Weights of a small contrastive image-text model.
Training: soap at rate 0.0029, 4500 steps.
Rows from expert 8 of block 13 of the image encoder, named by matrix and row number. Rows with one number belong to one neuron. Each number is 50 + 15 x the weight over its row's rms, rounded and kept within 0 to 99. All counts start at 0. After the name is the row's rms in percent of the matrix's.
# up: expert up (encoder.blocks.13.mlp.up, 64x192x192), inputs 128-191
# down: expert down (encoder.blocks.13.mlp.down, 64x192x192, transposed), outputs 128-191
up.105 072:68 44 48 43 78 29 38 48 31 31 45 99 45 62 27 53 51 29 62 71 52 39 56 57 12 21 47 38 45 59 50 50 68 37 79 56 27 34 63 48 24 49 82 59 30 38 64 64 61 37 43 58 51 19 64 67 52 51 49 63 83 33 48 57
down.105 080:11 71 49 40 38 54 64 51 66 40 57 38 52 44 61 11 31 69 49 46 21 59 74 27 84 54 76 61 59 48 34 32 53 63 39 44 39 53 47 64 59 41 69 63 65 76 38 43 35 50 52 30 52 57 41 47 51 32 28 37 26 39 77 37
up.106 108:30 67 69 71 72 53 31 50 50 61 56 46 57 57 51 56 37 39 13 59 54 28 41 59 67 69 36 39 67 55 47 47 36 45 26 77 68 69 49 50 59 47 48 46 33 49 43 15 77 68 72 44 31 38 72 18 33 63 53 60 49 66 49 55
down.106 104:56 31 61 36 29 30 58 56 63 48 50 39 49 19 50 56 51 32 81 30 63 51 61 54 38 51 28 70 42 52 59 39 55 47 62 48 39 50 41 61 28 67 71 40 53 42 50 35 63 26 38 58 45 62 34 73 41 66 65 49 73 58 50 34
up.107 061:37 58 47 69 35 51 67 53 67 20 82 58 62 85 50 57 41 64 29 18 37 69 58 49 66 49 45 67 56 44 47 66 65 50 66 57 48 48 27 52 57 37 50 45 61 36 83 65 39 64 39 44 67 59 52 46 59 48 29 40 73 65 55 43
down.107 058:59 41 60 36 54 70 37 44 52 47 31 57 72 28 41 35 55 42 59 88 41 32 70 64 41 63 44 46 45 49 60 78 26 65 26 48 40 63 84 71 58 25 65 58 43 50 44 34 47 65 29 55 44 30 55 46 38 51 60 65 45 31 59 28
up.108 133:27 66 39 39 55 71 37 47 41 51 37 64 49 61 42 50 48 57 72 46 31 52 65 63 44 48 48 34 61 40 30 67 28 79 64 53 51 34 35 46 39 47 40 20 52 31 67 34 42 68 44 56 63 35 65 39 48 58 35 29 52 62 38 70
down.108 121:38 67 68 62 55 44 53 57 68 50 53 41 59 43 53 51 61 25 78 25 49 62 48 61 46 43 32 34 29 46 75 24 45 43 45 69 45 59 81 13 60 86 51 37 76 70 39 49 68 63 40 50 50 46 58 68 34 57 75 31 49 45 53 58
up.109 099:45 55 64 16 58 52 67 32 64 44 53 48 32 53 45 35 47 65 19 51 20 42 40 65 61 52 52 14 62 27 52 51 44 50 16 51 34 51 47 60 64 49 74 40 71 41 62 72 51 47 67 81 53 61 47 38 53 47 23 63 53 51 45 52
down.109 093:68 56 50 70 60 48 26 57 54 72 39 39 54 63 57 62 80 62 55 23 46 62 36 40 08 20 38 56 63 50 36 64 70 57 70 56 45 51 62 37 41 52 42 71 18 53 57 28 81 48 20 24 54 60 53 48 50 45 49 61 28 58 68 62
up.110 075:47 63 47 59 58 50 36 58 31 29 68 76 58 73 47 23 53 44 87 28 48 44 65 64 43 63 37 46 81 38 64 49 45 38 64 48 39 50 65 46 75 54 40 76 65 78 40 57 56 64 35 62 50 35 40 46 23 31 66 35 65 82 30 51
down.110 068:88 29 15 45 10 49 50 42 70 54 40 52 54 57 60 67 51 59 53 49 51 65 51 59 31 48 69 48 37 42 52 57 45 73 52 66 50 51 49 40 46 34 62 48 37 44 44 36 18 69 31 71 57 54 67 42 56 54 35 58 49 11 87 45
up.111 094:79 60 35 63 46 70 62 11 63 36 19 22 53 60 41 33 46 35 45 65 40 36 70 62 31 42 26 61 48 51 73 20 69 53 66 39 53 45 37 56 43 48 70 81 46 51 85 60 58 59 33 68 42 48 58 56 51 59 34 32 50 53 42 52
down.111 100:41 35 47 69 73 34 33 53 35 39 70 58 50 41 51 67 61 61 30 66 65 44 65 31 66 51 65 33 38 68 27 49 45 62 41 73 69 46 52 61 60 28 62 52 41 35 59 46 18 59 35 30 94 44 32 37 24 56 72 45 38 47 39 47
up.112 076:55 54 65 65 72 45 63 19 69 65 61 63 42 32 53 54 67 43 64 34 45 61 45 39 44 59 43 62 61 67 45 32 36 58 56 28 57 37 60 50 30 43 14 35 67 74 62 35 71 67 77 38 56 40 40 14 63 59 41 25 53 70 52 53
down.112 070:32 39 50 49 42 64 66 37 73 33 58 49 21 41 18 46 24 40 43 99 64 42 44 49 44 42 57 45 37 45 69 51 46 55 61 78 55 68 31 37 46 41 68 38 60 40 47 26 32 53 26 49 34 63 57 62 23 60 48 73 85 44 49 63
up.113 105:43 54 60 52 49 68 46 45 63 45 81 45 82 71 41 51 52 35 46 77 66 56 62 28 54 17 55 32 45 38 74 41 48 39 61 69 57 75 35 55 59 71 44 78 36 70 44 41 43 46 17 62 63 45 32 48 39 40 30 77 42 61 62 49
down.113 110:65 67 40 48 31 23 53 51 35 74 07 58 46 44 39 67 64 55 46 46 36 71 56 60 49 50 52 70 71 52 56 52 77 69 63 46 03 50 26 35 41 42 47 37 61 51 45 35 45 50 76 39 41 33 48 86 62 53 63 47 22 50 43 54
up.114 066:59 53 49 41 61 32 49 56 51 41 44 53 28 40 45 22 67 27 25 58 48 53 32 56 40 56 53 51 42 63 34 00 41 37 62 37 52 61 30 49 66 49 88 63 43 71 39 59 08 58 54 23 45 62 58 45 58 39 39 16 45 47 62 45
down.114 070:44 18 45 44 54 48 51 42 48 60 56 51 46 56 59 41 49 66 65 59 38 29 83 53 49 86 56 56 66 24 65 99 70 39 51 61 27 59 63 46 55 53 09 45 16 43 54 35 48 35 41 58 52 22 61 31 25 48 72 62 62 33 34 76
up.115 100:34 65 53 57 61 64 59 66 63 62 35 40 25 53 52 59 53 58 44 65 49 42 53 58 61 16 33 64 48 44 34 26 53 50 39 70 67 55 50 74 64 48 40 31 39 46 47 34 74 38 41 70 16 35 73 49 44 59 34 65 42 64 46 94
down.115 097:38 33 51 41 44 50 28 60 81 55 59 81 73 43 44 59 43 49 49 27 33 70 65 44 33 71 34 51 49 68 59 54 57 20 77 38 35 52 46 21 42 64 43 52 97 62 34 46 58 48 77 50 53 39 39 44 42 47 86 38 63 62 54 32
up.116 095:50 41 41 57 37 42 51 59 09 51 50 61 46 97 70 24 53 36 43 76 73 39 88 57 56 51 49 47 46 52 35 80 42 61 69 71 17 45 48 32 36 36 50 42 50 39 36 46 33 16 37 39 56 60 34 33 56 42 30 73 68 60 77 27
down.116 087:71 78 81 62 59 51 67 42 50 56 34 54 69 61 46 41 31 31 52 38 23 61 26 56 77 48 57 61 56 56 41 48 55 54 40 35 66 53 50 60 49 62 44 48 62 53 44 42 53 74 57 63 43 00 67 34 64 55 55 29 38 37 27 25
up.117 097:63 47 33 49 39 76 67 46 63 52 43 66 84 55 38 51 38 56 93 44 49 73 56 43 56 55 41 60 61 76 53 51 43 40 36 46 39 34 34 50 21 47 60 44 27 44 54 52 39 41 62 67 68 62 28 60 48 33 64 39 51 64 56 46
down.117 106:33 57 68 52 68 51 34 45 41 64 53 28 37 49 49 46 70 42 37 54 65 46 46 29 48 42 92 69 34 47 38 34 40 49 79 49 52 86 70 43 53 40 37 52 51 71 41 50 74 47 31 45 57 23 47 58 27 92 49 68 41 56 44 28
up.118 070:35 53 51 21 59 50 64 45 12 31 67 65 22 35 35 46 83 52 59 54 78 60 29 48 46 51 40 54 68 43 18 57 58 42 53 78 50 52 57 42 28 48 41 30 48 48 40 30 50 92 51 35 52 37 34 25 55 49 60 48 56 52 84 75
down.118 075:54 55 38 65 41 51 45 54 71 60 36 41 78 51 62 68 15 46 29 50 17 35 56 52 44 71 70 51 46 68 63 32 67 40 41 34 60 63 36 49 65 53 66 63 61 60 43 45 80 06 60 87 66 67 70 60 65 37 68 44 48 40 46 37
up.119 076:47 31 60 69 27 49 32 49 47 45 38 48 59 27 48 60 48 42 46 24 57 39 35 60 17 56 54 77 48 32 57 17 65 56 30 37 69 72 52 58 35 47 40 49 51 45 49 08 43 47 48 56 65 39 51 60 28 25 48 38 73 73 67 64
down.119 074:23 46 62 43 97 55 68 50 59 21 42 67 36 64 42 51 40 42 59 67 44 48 44 66 70 63 49 31 34 74 82 38 43 48 51 51 28 30 53 64 39 81 34 67 51 44 54 76 39 42 62 36 62 84 44 38 74 77 64 75 37 31 45 59
up.120 080:43 60 26 51 52 39 58 49 52 45 74 57 71 35 32 21 66 44 45 44 49 56 41 59 45 52 25 42 71 73 54 60 43 63 40 43 35 46 11 53 28 67 74 70 49 47 48 45 33 46 51 35 46 40 51 63 46 65 59 69 44 45 63 44
down.120 086:76 29 57 42 43 44 51 42 63 58 51 60 40 69 64 56 49 64 49 64 61 25 06 85 60 43 68 65 35 48 39 40 28 62 69 48 73 53 69 25 38 52 94 69 64 43 55 26 56 54 38 66 21 43 49 37 53 54 69 38 36 36 65 31
up.121 090:52 57 78 74 46 49 34 65 51 64 42 46 63 49 25 57 26 47 56 17 50 25 65 63 51 55 24 63 58 52 62 48 19 48 27 74 71 67 69 44 58 56 48 76 47 59 47 77 49 36 31 50 51 54 31 41 74 76 55 63 56 16 58 19
down.121 089:57 58 42 40 28 41 61 25 53 66 41 46 36 48 51 54 81 39 71 53 61 82 10 62 33 42 62 46 41 30 36 54 63 54 60 49 37 19 46 38 48 61 53 46 37 43 42 02 40 77 50 52 27 54 49 73 67 41 45 36 40 68 49 60
up.122 105:50 36 05 46 37 11 30 46 37 51 50 21 46 48 50 71 51 46 67 24 57 30 49 46 62 48 53 44 48 49 58 54 55 49 52 29 72 61 38 50 33 55 48 42 56 37 66 51 63 55 25 67 60 39 23 61 43 75 68 31 73 60 45 45
down.122 115:67 78 34 55 55 74 35 47 58 47 51 55 44 62 46 47 75 66 30 62 63 72 72 69 33 59 36 54 59 67 46 37 49 15 49 58 40 37 38 38 68 53 55 41 29 53 37 33 55 60 51 59 39 49 56 70 66 45 44 50 42 40 25 56
up.123 107:33 43 48 30 54 44 73 71 68 63 43 83 62 26 72 61 58 91 40 39 50 58 62 36 44 47 59 86 34 25 37 40 44 69 50 77 60 39 46 38 25 51 60 45 85 32 30 33 70 64 34 53 63 48 83 49 54 54 39 59 24 56 57 35
down.123 115:47 52 64 72 46 57 62 50 64 56 52 45 43 47 56 67 87 52 44 33 22 59 55 51 51 73 52 55 53 45 56 40 27 44 57 53 45 56 93 33 56 50 67 73 34 53 29 53 76 53 39 69 43 72 30 63 36 41 35 52 66 60 69 50
up.124 082:34 56 39 63 21 48 37 54 58 54 67 68 45 48 50 43 62 73 50 44 45 49 31 60 43 45 60 33 53 38 68 34 48 51 52 37 55 60 73 49 65 35 52 52 33 61 39 59 88 40 09 31 48 52 47 34 42 29 14 74 42 63 30 43
down.124 077:73 65 64 40 71 52 56 40 75 69 58 41 53 58 50 58 34 32 67 42 48 82 74 30 31 37 33 55 65 61 58 58 35 63 72 49 41 32 23 50 45 59 40 31 43 52 56 51 40 67 46 20 40 47 35 84 40 54 42 58 23 46 49 58
up.125 077:46 35 38 41 44 56 50 70 33 49 38 71 81 29 38 49 48 58 77 38 53 33 72 36 52 71 66 67 50 52 75 43 46 25 49 50 73 26 47 25 43 31 53 60 53 42 56 37 16 49 47 73 64 38 41 64 22 57 75 52 42 53 76 31
down.125 079:46 59 74 72 28 46 50 58 51 16 51 41 29 49 68 23 62 58 46 49 31 81 29 62 49 65 21 56 35 31 45 52 40 59 50 58 32 66 71 63 54 59 53 42 53 41 44 42 61 79 52 47 56 83 33 60 59 60 15 50 38 54 49 57
up.126 090:85 41 56 59 51 53 48 47 68 59 65 51 55 25 63 77 38 41 40 73 50 13 34 54 38 70 79 55 17 77 44 41 43 43 62 38 44 71 62 85 54 54 33 60 32 46 40 65 44 59 62 33 54 33 69 62 55 59 61 67 65 41 51 44
down.126 083:26 32 39 50 44 46 25 64 27 53 40 41 50 60 55 26 53 63 57 24 60 60 44 58 55 52 48 59 50 38 50 55 59 89 55 65 30 61 45 49 28 17 55 51 49 35 39 30 40 61 34 40 59 71 13 35 54 42 75 45 47 46 51 64
up.127 124:43 44 20 58 78 49 31 30 63 29 47 33 73 49 53 55 58 45 63 34 59 54 57 42 68 48 62 40 71 41 45 79 69 47 68 33 32 60 54 73 68 77 40 32 19 40 61 58 43 76 78 67 40 87 29 65 20 56 44 18 39 68 55 45
down.127 122:57 43 45 67 55 50 22 71 53 32 55 09 39 53 36 59 60 18 36 21 39 72 33 52 49 73 91 36 34 30 44 56 55 62 45 45 67 68 67 53 42 10 63 53 56 42 32 39 66 58 60 54 55 44 49 68 62 54 62 68 27 48 25 47
up.128 110:50 41 33 63 46 58 53 23 38 49 48 20 31 54 61 54 28 74 32 36 45 34 70 60 51 74 39 27 39 40 47 69 65 70 47 49 51 61 55 40 43 27 21 46 60 50 38 67 64 59 46 72 53 51 68 45 64 60 22 50 54 58 59 61
down.128 116:70 52 51 47 45 42 59 57 95 37 31 43 53 57 47 30 26 36 52 49 60 45 34 55 43 62 42 71 68 69 46 30 37 64 53 66 18 70 47 54 39 62 72 34 63 55 53 49 67 36 47 11 41 66 50 71 27 38 31 56 75 63 56 30
up.129 115:67 61 50 42 38 51 61 75 48 61 55 62 46 40 52 59 34 65 52 22 43 45 43 46 16 67 17 61 40 57 61 84 66 38 39 43 74 34 49 43 54 55 62 56 43 58 58 35 27 58 57 53 30 70 55 54 46 75 50 38 58 63 49 92
down.129 119:56 25 46 39 49 57 45 51 43 31 50 68 45 42 34 72 66 58 54 68 64 25 30 56 57 29 65 42 67 49 47 63 60 33 44 22 62 48 32 42 53 43 46 46 41 51 62 29 36 37 26 55 57 71 99 54 45 46 48 43 71 36 72 29
up.130 086:41 63 35 46 41 41 51 47 54 40 29 41 40 43 39 76 57 64 63 82 12 58 39 37 54 48 59 82 71 37 74 35 43 48 53 29 46 40 34 50 80 33 58 53 46 37 82 42 60 73 80 43 48 46 67 37 19 58 81 39 65 58 43 76
down.130 083:57 46 71 58 59 66 41 40 56 53 80 60 58 53 45 26 43 38 47 51 73 60 67 52 59 58 51 23 30 80 51 68 51 47 57 68 53 62 44 44 49 59 43 50 44 69 53 52 20 26 46 35 36 36 19 51 59 31 34 70 49 50 65 44
up.131 066:58 39 58 64 43 62 53 54 56 37 39 40 47 55 64 28 51 58 21 41 40 25 60 67 49 31 62 54 43 62 62 31 55 70 39 34 48 53 33 15 22 51 60 49 53 59 51 36 60 35 63 31 41 32 36 80 58 76 52 54 45 40 34 46
down.131 071:46 50 48 76 66 67 53 54 49 24 28 51 52 34 50 51 33 63 67 81 66 52 51 55 54 79 27 62 45 65 30 61 68 52 51 32 38 63 58 63 55 29 33 43 50 50 47 46 51 91 26 47 50 66 60 56 35 19 58 57 56 59 76 36
up.132 074:41 49 36 40 66 27 36 26 56 24 53 33 54 66 37 50 66 41 31 70 49 64 60 26 63 38 37 44 50 45 47 62 45 43 40 48 47 53 26 74 46 12 74 47 66 54 48 39 70 41 36 48 61 47 34 31 43 52 78 19 62 33 62 79
down.132 071:67 51 74 64 51 66 54 27 53 55 41 44 32 33 27 62 63 68 47 61 29 63 39 51 55 57 58 46 46 57 54 78 73 21 64 68 61 47 74 32 66 59 52 73 30 55 58 58 35 34 39 40 89 77 51 36 45 56 56 67 51 55 31 45
up.133 096:60 51 45 52 61 62 27 30 72 66 49 59 52 21 37 65 70 59 63 38 34 54 45 47 59 56 43 54 49 53 45 40 59 38 42 46 36 72 63 54 58 43 44 65 49 60 57 38 40 66 37 46 42 65 37 49 41 74 41 13 48 52 52 74
down.133 095:42 76 38 59 18 40 66 78 33 39 84 64 51 86 46 42 48 33 36 60 67 69 64 32 40 43 50 41 60 31 67 36 23 62 49 56 53 31 33 36 31 49 51 43 50 51 61 64 21 46 46 67 66 44 56 63 38 36 61 65 69 58 44 45
up.134 085:35 57 41 61 39 25 35 36 45 32 52 29 31 49 61 67 66 77 47 56 64 40 50 75 30 75 50 57 70 35 20 61 57 37 64 63 66 65 51 20 81 26 55 46 71 75 08 46 28 63 43 61 78 46 76 38 23 46 54 45 49 40 49 59
down.134 082:47 43 33 75 42 54 75 49 41 43 65 35 65 36 49 40 53 20 58 69 59 37 63 45 44 40 35 78 38 66 67 55 51 71 27 38 36 72 09 68 31 49 44 59 47 62 66 46 57 26 60 55 31 50 31 41 67 73 60 69 61 46 47 45
up.135 131:48 47 45 53 52 69 41 38 79 58 64 48 53 61 49 46 60 61 25 78 58 36 91 26 45 58 44 60 37 45 24 57 49 46 64 86 15 46 45 44 34 54 70 57 36 41 33 46 59 21 62 41 37 27 74 49 60 45 79 65 45 24 49 39
down.135 131:49 69 61 46 59 36 79 33 50 42 43 61 58 19 54 72 47 43 52 45 57 61 50 54 78 41 48 58 59 53 49 48 52 23 58 42 66 40 42 58 49 79 48 46 23 61 57 40 65 61 52 63 71 66 07 45 54 57 61 15 55 66 31 23
up.136 079:80 66 51 59 53 32 34 26 56 53 46 47 65 39 64 54 61 61 30 42 35 35 35 39 41 53 63 97 23 52 63 75 60 62 73 36 69 46 59 33 41 25 38 49 42 55 45 11 58 45 15 65 60 62 37 49 20 60 35 60 53 65 51 50
down.136 079:30 42 46 46 67 61 54 34 57 32 46 63 54 49 50 52 51 63 48 70 68 73 51 50 61 50 21 10 49 54 50 49 42 30 16 50 70 54 25 61 53 47 37 49 50 41 56 58 44 47 32 32 32 55 64 35 86 82 64 44 25 57 53 49
up.137 081:50 62 65 29 64 80 78 27 58 43 44 46 48 25 80 40 47 53 29 69 50 49 63 64 42 54 73 69 31 45 33 27 48 41 41 56 36 41 67 10 52 45 33 50 30 75 67 38 42 33 50 35 77 39 64 61 29 60 68 53 31 49 56 52
down.137 082:47 22 42 76 45 54 23 60 43 54 42 55 33 60 23 58 62 56 43 22 24 54 52 66 35 64 16 35 60 48 69 65 48 37 64 45 51 68 54 71 41 58 61 52 55 51 30 46 60 40 52 37 05 46 58 34 61 57 15 65 49 49 20 36
up.138 104:65 59 54 41 69 74 49 62 78 48 67 61 44 56 51 60 45 54 37 55 67 39 46 53 52 48 48 58 59 66 21 43 40 36 45 69 31 48 56 61 48 76 48 50 58 55 37 30 26 46 56 16 46 48 54 49 57 77 55 53 63 26 72 62
down.138 095:33 41 38 58 31 30 49 38 46 25 65 60 53 68 57 63 61 45 58 45 46 40 33 38 35 50 38 54 59 16 44 43 55 34 52 41 55 43 38 24 40 35 66 37 73 62 34 47 84 51 63 74 53 69 54 26 56 47 64 30 51 65 51 39
up.139 091:55 42 44 49 30 45 50 52 56 41 24 51 52 28 49 68 75 35 45 38 75 64 38 78 60 35 67 36 56 83 45 33 35 43 56 36 67 44 50 36 37 33 80 63 31 62 59 34 30 53 35 52 72 49 48 21 56 24 37 43 67 81 31 48
down.139 093:60 39 66 86 31 46 24 53 74 57 54 31 54 63 54 16 41 31 42 65 62 49 67 58 42 53 46 64 34 50 63 57 46 62 58 58 51 49 45 50 64 79 49 29 70 38 71 55 63 56 42 45 54 55 40 65 36 50 54 41 57 24 61 58
up.140 094:68 55 46 60 33 43 56 65 02 43 43 38 41 41 40 51 33 52 77 56 53 41 34 56 47 64 55 67 44 46 64 60 46 42 67 56 58 65 50 50 67 43 44 34 81 24 68 53 39 57 45 38 40 09 33 58 72 15 69 49 94 50 65 69
down.140 098:38 33 28 39 70 71 72 42 76 69 25 65 51 52 65 62 47 56 41 55 65 45 57 77 52 37 62 33 57 65 49 59 41 73 23 32 59 13 52 30 56 62 66 34 42 47 53 40 37 43 69 42 43 79 50 44 44 62 43 51 47 41 28 70
up.141 111:68 49 55 57 59 39 50 32 47 43 41 44 71 29 44 76 25 67 52 58 54 39 41 76 51 45 44 65 48 74 45 75 59 48 38 38 62 44 27 42 45 41 52 60 28 80 32 21 48 60 52 56 54 82 55 42 37 54 64 54 61 41 57 42
down.141 115:40 52 49 47 28 69 54 37 50 54 71 51 58 52 56 76 42 53 42 56 55 00 28 75 49 62 18 46 26 48 40 42 80 67 55 46 40 28 24 52 59 52 40 38 69 65 52 57 52 46 30 41 61 46 61 38 18 74 80 65 77 58 48 16
up.142 089:83 27 77 33 60 63 51 57 39 30 22 52 28 57 40 56 58 58 32 73 44 47 80 28 46 67 62 57 23 77 43 52 35 44 81 44 49 61 47 50 37 48 53 57 33 48 56 42 27 26 54 50 33 59 29 55 75 32 44 61 55 59 16 29
down.142 094:32 97 44 47 51 36 66 25 68 69 76 53 46 49 63 34 52 49 56 47 53 45 38 46 62 37 39 52 61 26 51 66 64 51 23 59 68 49 71 52 47 33 44 42 59 64 50 42 72 62 27 47 57 61 69 17 47 61 25 43 21 67 71 79
up.143 080:69 53 72 54 49 57 49 56 46 61 43 38 63 79 24 48 54 42 34 22 61 30 46 63 39 40 75 49 41 55 64 54 42 56 77 61 38 40 77 54 38 49 35 74 38 39 63 44 36 52 33 41 47 14 39 42 53 80 42 62 48 59 53 52
down.143 086:30 39 67 44 56 21 56 62 38 64 47 67 54 49 46 53 46 59 51 60 20 60 71 49 58 61 39 65 60 45 38 63 65 35 28 33 39 50 37 37 61 13 50 48 55 68 38 68 60 55 45 25 38 55 66 41 70 37 48 68 46 39 69 65
up.144 116:47 47 37 63 56 48 64 51 40 24 62 56 66 67 56 58 74 44 58 53 53 58 76 13 54 82 62 62 98 45 67 62 50 48 75 51 41 72 46 45 39 27 75 31 43 61 23 41 36 58 66 55 53 28 36 39 51 56 59 50 40 55 68 67
down.144 112:50 50 48 55 38 59 81 66 62 43 38 63 77 89 42 71 28 42 55 37 23 57 58 48 32 64 53 43 44 48 31 50 54 39 45 44 49 51 30 52 68 60 22 46 40 41 81 45 57 16 94 75 49 54 57 60 63 24 57 75 49 62 50 26
up.145 087:38 52 25 37 51 47 74 41 27 52 33 25 53 74 46 19 37 67 66 51 62 53 68 52 44 84 55 44 74 82 53 32 68 53 69 60 54 71 41 39 43 45 54 40 76 55 62 53 54 77 76 89 58 46 63 40 34 12 89 77 57 52 39 56
down.145 092:60 46 56 13 58 64 59 46 32 50 45 91 56 58 66 44 43 54 34 53 45 28 49 50 79 36 36 26 39 47 35 32 73 66 41 48 39 52 55 74 62 38 62 55 63 45 46 47 34 30 75 41 40 46 44 33 30 47 17 38 12 40 85 47
up.146 133:36 58 49 58 51 41 48 49 52 59 73 60 35 36 56 48 53 49 54 48 20 21 57 47 47 32 67 34 29 46 63 39 61 72 63 53 49 55 41 56 82 77 43 43 50 51 49 39 50 40 56 34 55 33 37 64 54 64 01 66 40 56 50 31
down.146 124:49 32 57 58 72 67 63 42 62 81 29 43 43 50 33 50 43 62 54 39 76 70 56 85 46 42 24 75 50 60 32 53 39 29 36 66 46 40 45 38 64 12 49 20 45 52 63 87 92 60 47 44 17 52 51 47 38 30 66 61 43 29 66 75
up.147 075:64 60 60 31 36 56 74 66 46 51 48 66 45 44 44 40 45 49 48 26 71 62 76 53 50 56 56 70 35 38 41 41 32 47 44 35 41 54 50 60 79 87 70 46 19 46 50 74 38 23 54 85 50 45 67 45 62 58 20 70 45 37 56 50
down.147 071:59 60 55 45 45 39 55 31 25 39 65 39 71 42 39 47 55 46 29 42 34 37 13 46 33 43 69 38 74 47 53 70 44 52 37 42 54 80 62 63 43 41 46 29 49 45 18 31 39 55 25 36 55 47 28 28 59 49 56 22 39 50 55 34
up.148 131:71 50 54 72 38 31 43 48 79 45 67 52 47 54 46 46 75 52 49 66 40 08 43 81 76 49 43 51 42 54 52 57 54 28 39 39 59 42 41 39 64 61 71 92 45 43 61 38 31 39 41 43 42 24 56 60 31 48 44 82 43 45 54 47
down.148 120:54 42 58 49 52 61 62 66 57 75 74 35 42 49 60 75 44 41 53 56 51 53 47 41 67 31 20 55 56 61 26 58 20 68 43 35 47 48 44 49 35 34 46 37 62 40 52 46 53 53 70 79 27 69 33 74 55 44 71 55 41 70 52 55
up.149 145:52 53 57 61 71 72 80 84 50 51 47 55 47 56 56 37 37 35 34 30 27 32 27 43 75 62 59 33 48 68 42 55 48 58 39 55 37 34 55 39 56 45 44 63 64 36 38 46 57 30 36 75 61 45 70 52 50 62 46 71 71 77 56 39
down.149 135:33 72 46 52 41 24 38 41 74 41 50 68 40 81 44 42 72 70 35 61 56 25 25 69 24 27 55 72 45 46 34 56 50 56 75 52 56 62 08 27 49 47 53 41 57 48 32 34 53 40 39 41 34 65 36 52 40 32 57 57 23 44 79 68
up.150 117:79 36 36 37 34 67 66 42 65 68 47 54 58 52 80 44 44 49 66 73 54 53 36 75 50 46 67 39 42 48 61 36 75 42 79 43 59 21 33 46 57 41 64 49 52 83 73 56 45 37 68 54 57 32 67 52 47 57 57 59 88 52 48 61
down.150 105:26 82 48 78 75 41 62 49 40 56 67 51 55 34 53 67 60 53 49 38 78 46 39 55 51 55 51 52 69 56 50 38 51 47 55 63 61 32 17 53 05 27 52 43 50 39 57 63 39 85 70 71 60 30 52 56 68 46 46 30 28 66 59 28
up.151 124:58 46 39 71 67 39 54 37 38 29 61 23 45 47 26 35 71 56 35 77 31 17 61 70 44 51 63 56 47 73 51 79 31 38 58 49 40 52 66 56 48 52 72 48 38 34 41 56 55 45 43 33 47 29 48 64 56 67 52 25 53 46 73 52
down.151 117:34 43 69 64 29 43 34 50 39 75 54 65 50 31 62 75 50 46 62 40 68 57 46 61 64 47 32 44 38 36 54 32 34 39 53 31 57 70 51 33 55 38 70 70 57 48 46 37 29 24 55 66 54 76 70 43 52 40 42 71 35 61 23 59
up.152 097:57 36 39 32 73 68 45 50 54 69 73 46 44 57 67 37 39 22 29 35 42 68 47 48 42 30 64 15 54 39 47 57 49 48 75 61 64 55 65 33 50 52 58 28 49 60 52 82 58 47 30 53 53 58 36 57 54 74 26 53 60 33 57 59
down.152 103:50 52 63 42 29 31 16 46 32 63 26 66 68 57 51 56 49 57 50 58 53 70 54 49 30 76 45 82 54 63 57 54 61 22 44 41 61 41 52 52 58 32 47 61 62 39 43 48 53 28 60 67 37 39 61 43 36 46 79 41 21 46 44 37
up.153 097:71 53 40 61 41 42 47 27 67 45 50 58 64 52 59 65 62 41 16 72 28 42 67 54 33 72 61 60 36 33 65 62 68 62 50 48 45 80 41 51 62 31 48 45 51 46 58 41 37 59 71 42 41 57 73 40 38 69 68 33 37 71 66 90
down.153 090:43 40 40 44 50 61 51 49 38 49 55 46 61 45 70 75 42 57 53 45 64 52 59 63 55 49 20 24 48 70 35 54 40 27 48 55 62 34 54 50 29 33 44 46 54 40 47 57 34 38 29 47 65 66 66 32 75 51 70 31 56 38 36 40
up.154 084:47 46 41 76 54 38 44 60 63 57 36 52 49 43 65 54 53 46 62 24 65 61 59 37 41 57 58 81 63 68 53 52 52 62 57 32 50 57 62 49 63 36 61 48 15 39 41 59 26 39 15 43 45 45 59 28 60 42 67 59 33 43 75 43
down.154 080:70 63 63 47 52 50 21 59 50 45 47 45 70 55 34 33 39 52 33 47 31 60 61 66 42 33 56 38 76 68 48 69 36 28 51 60 49 55 46 63 33 45 46 42 40 65 38 44 49 56 65 37 44 22 00 53 52 66 34 50 75 52 36 38
up.155 104:24 47 50 35 49 48 59 68 77 23 60 46 47 59 60 53 48 64 48 43 57 63 35 26 83 60 61 52 46 78 46 29 66 87 51 55 39 64 32 33 26 65 50 39 57 64 43 64 41 29 28 42 47 54 64 40 40 23 45 60 34 39 47 37
down.155 101:62 51 54 72 42 68 26 64 51 57 28 46 79 86 43 26 57 45 43 60 54 79 66 50 06 58 44 46 47 65 36 65 36 56 70 52 76 46 33 35 49 41 69 34 50 36 78 59 71 37 64 81 24 37 58 65 43 46 48 65 52 37 53 70
up.156 092:58 64 93 84 43 30 44 57 75 58 64 52 39 60 56 68 76 69 46 58 28 36 45 63 64 41 46 50 53 35 41 81 59 69 26 57 76 54 45 46 81 50 41 56 63 33 20 25 42 51 43 38 61 71 21 61 35 60 53 67 37 44 60 79
down.156 091:53 43 46 34 29 30 47 50 21 53 71 51 72 39 55 53 41 41 57 54 77 67 27 51 53 51 44 49 40 68 36 57 32 37 40 53 43 56 62 45 40 65 30 34 38 59 55 52 39 41 37 73 47 70 72 43 56 42 43 41 34 54 61 51
up.157 082:88 19 37 25 75 54 35 36 43 18 23 50 38 69 20 46 42 67 49 77 46 40 62 60 35 45 51 38 42 49 48 64 33 54 50 50 30 49 46 41 28 50 72 76 47 71 55 64 71 51 40 38 44 34 46 43 52 35 51 65 47 25 51 59
down.157 078:40 82 67 81 30 17 76 51 51 70 87 50 69 52 88 40 38 38 66 50 50 57 48 47 52 61 25 66 51 32 44 49 63 49 40 60 61 65 51 35 44 50 57 33 53 41 36 45 59 57 42 64 64 52 59 44 28 38 24 41 17 94 54 28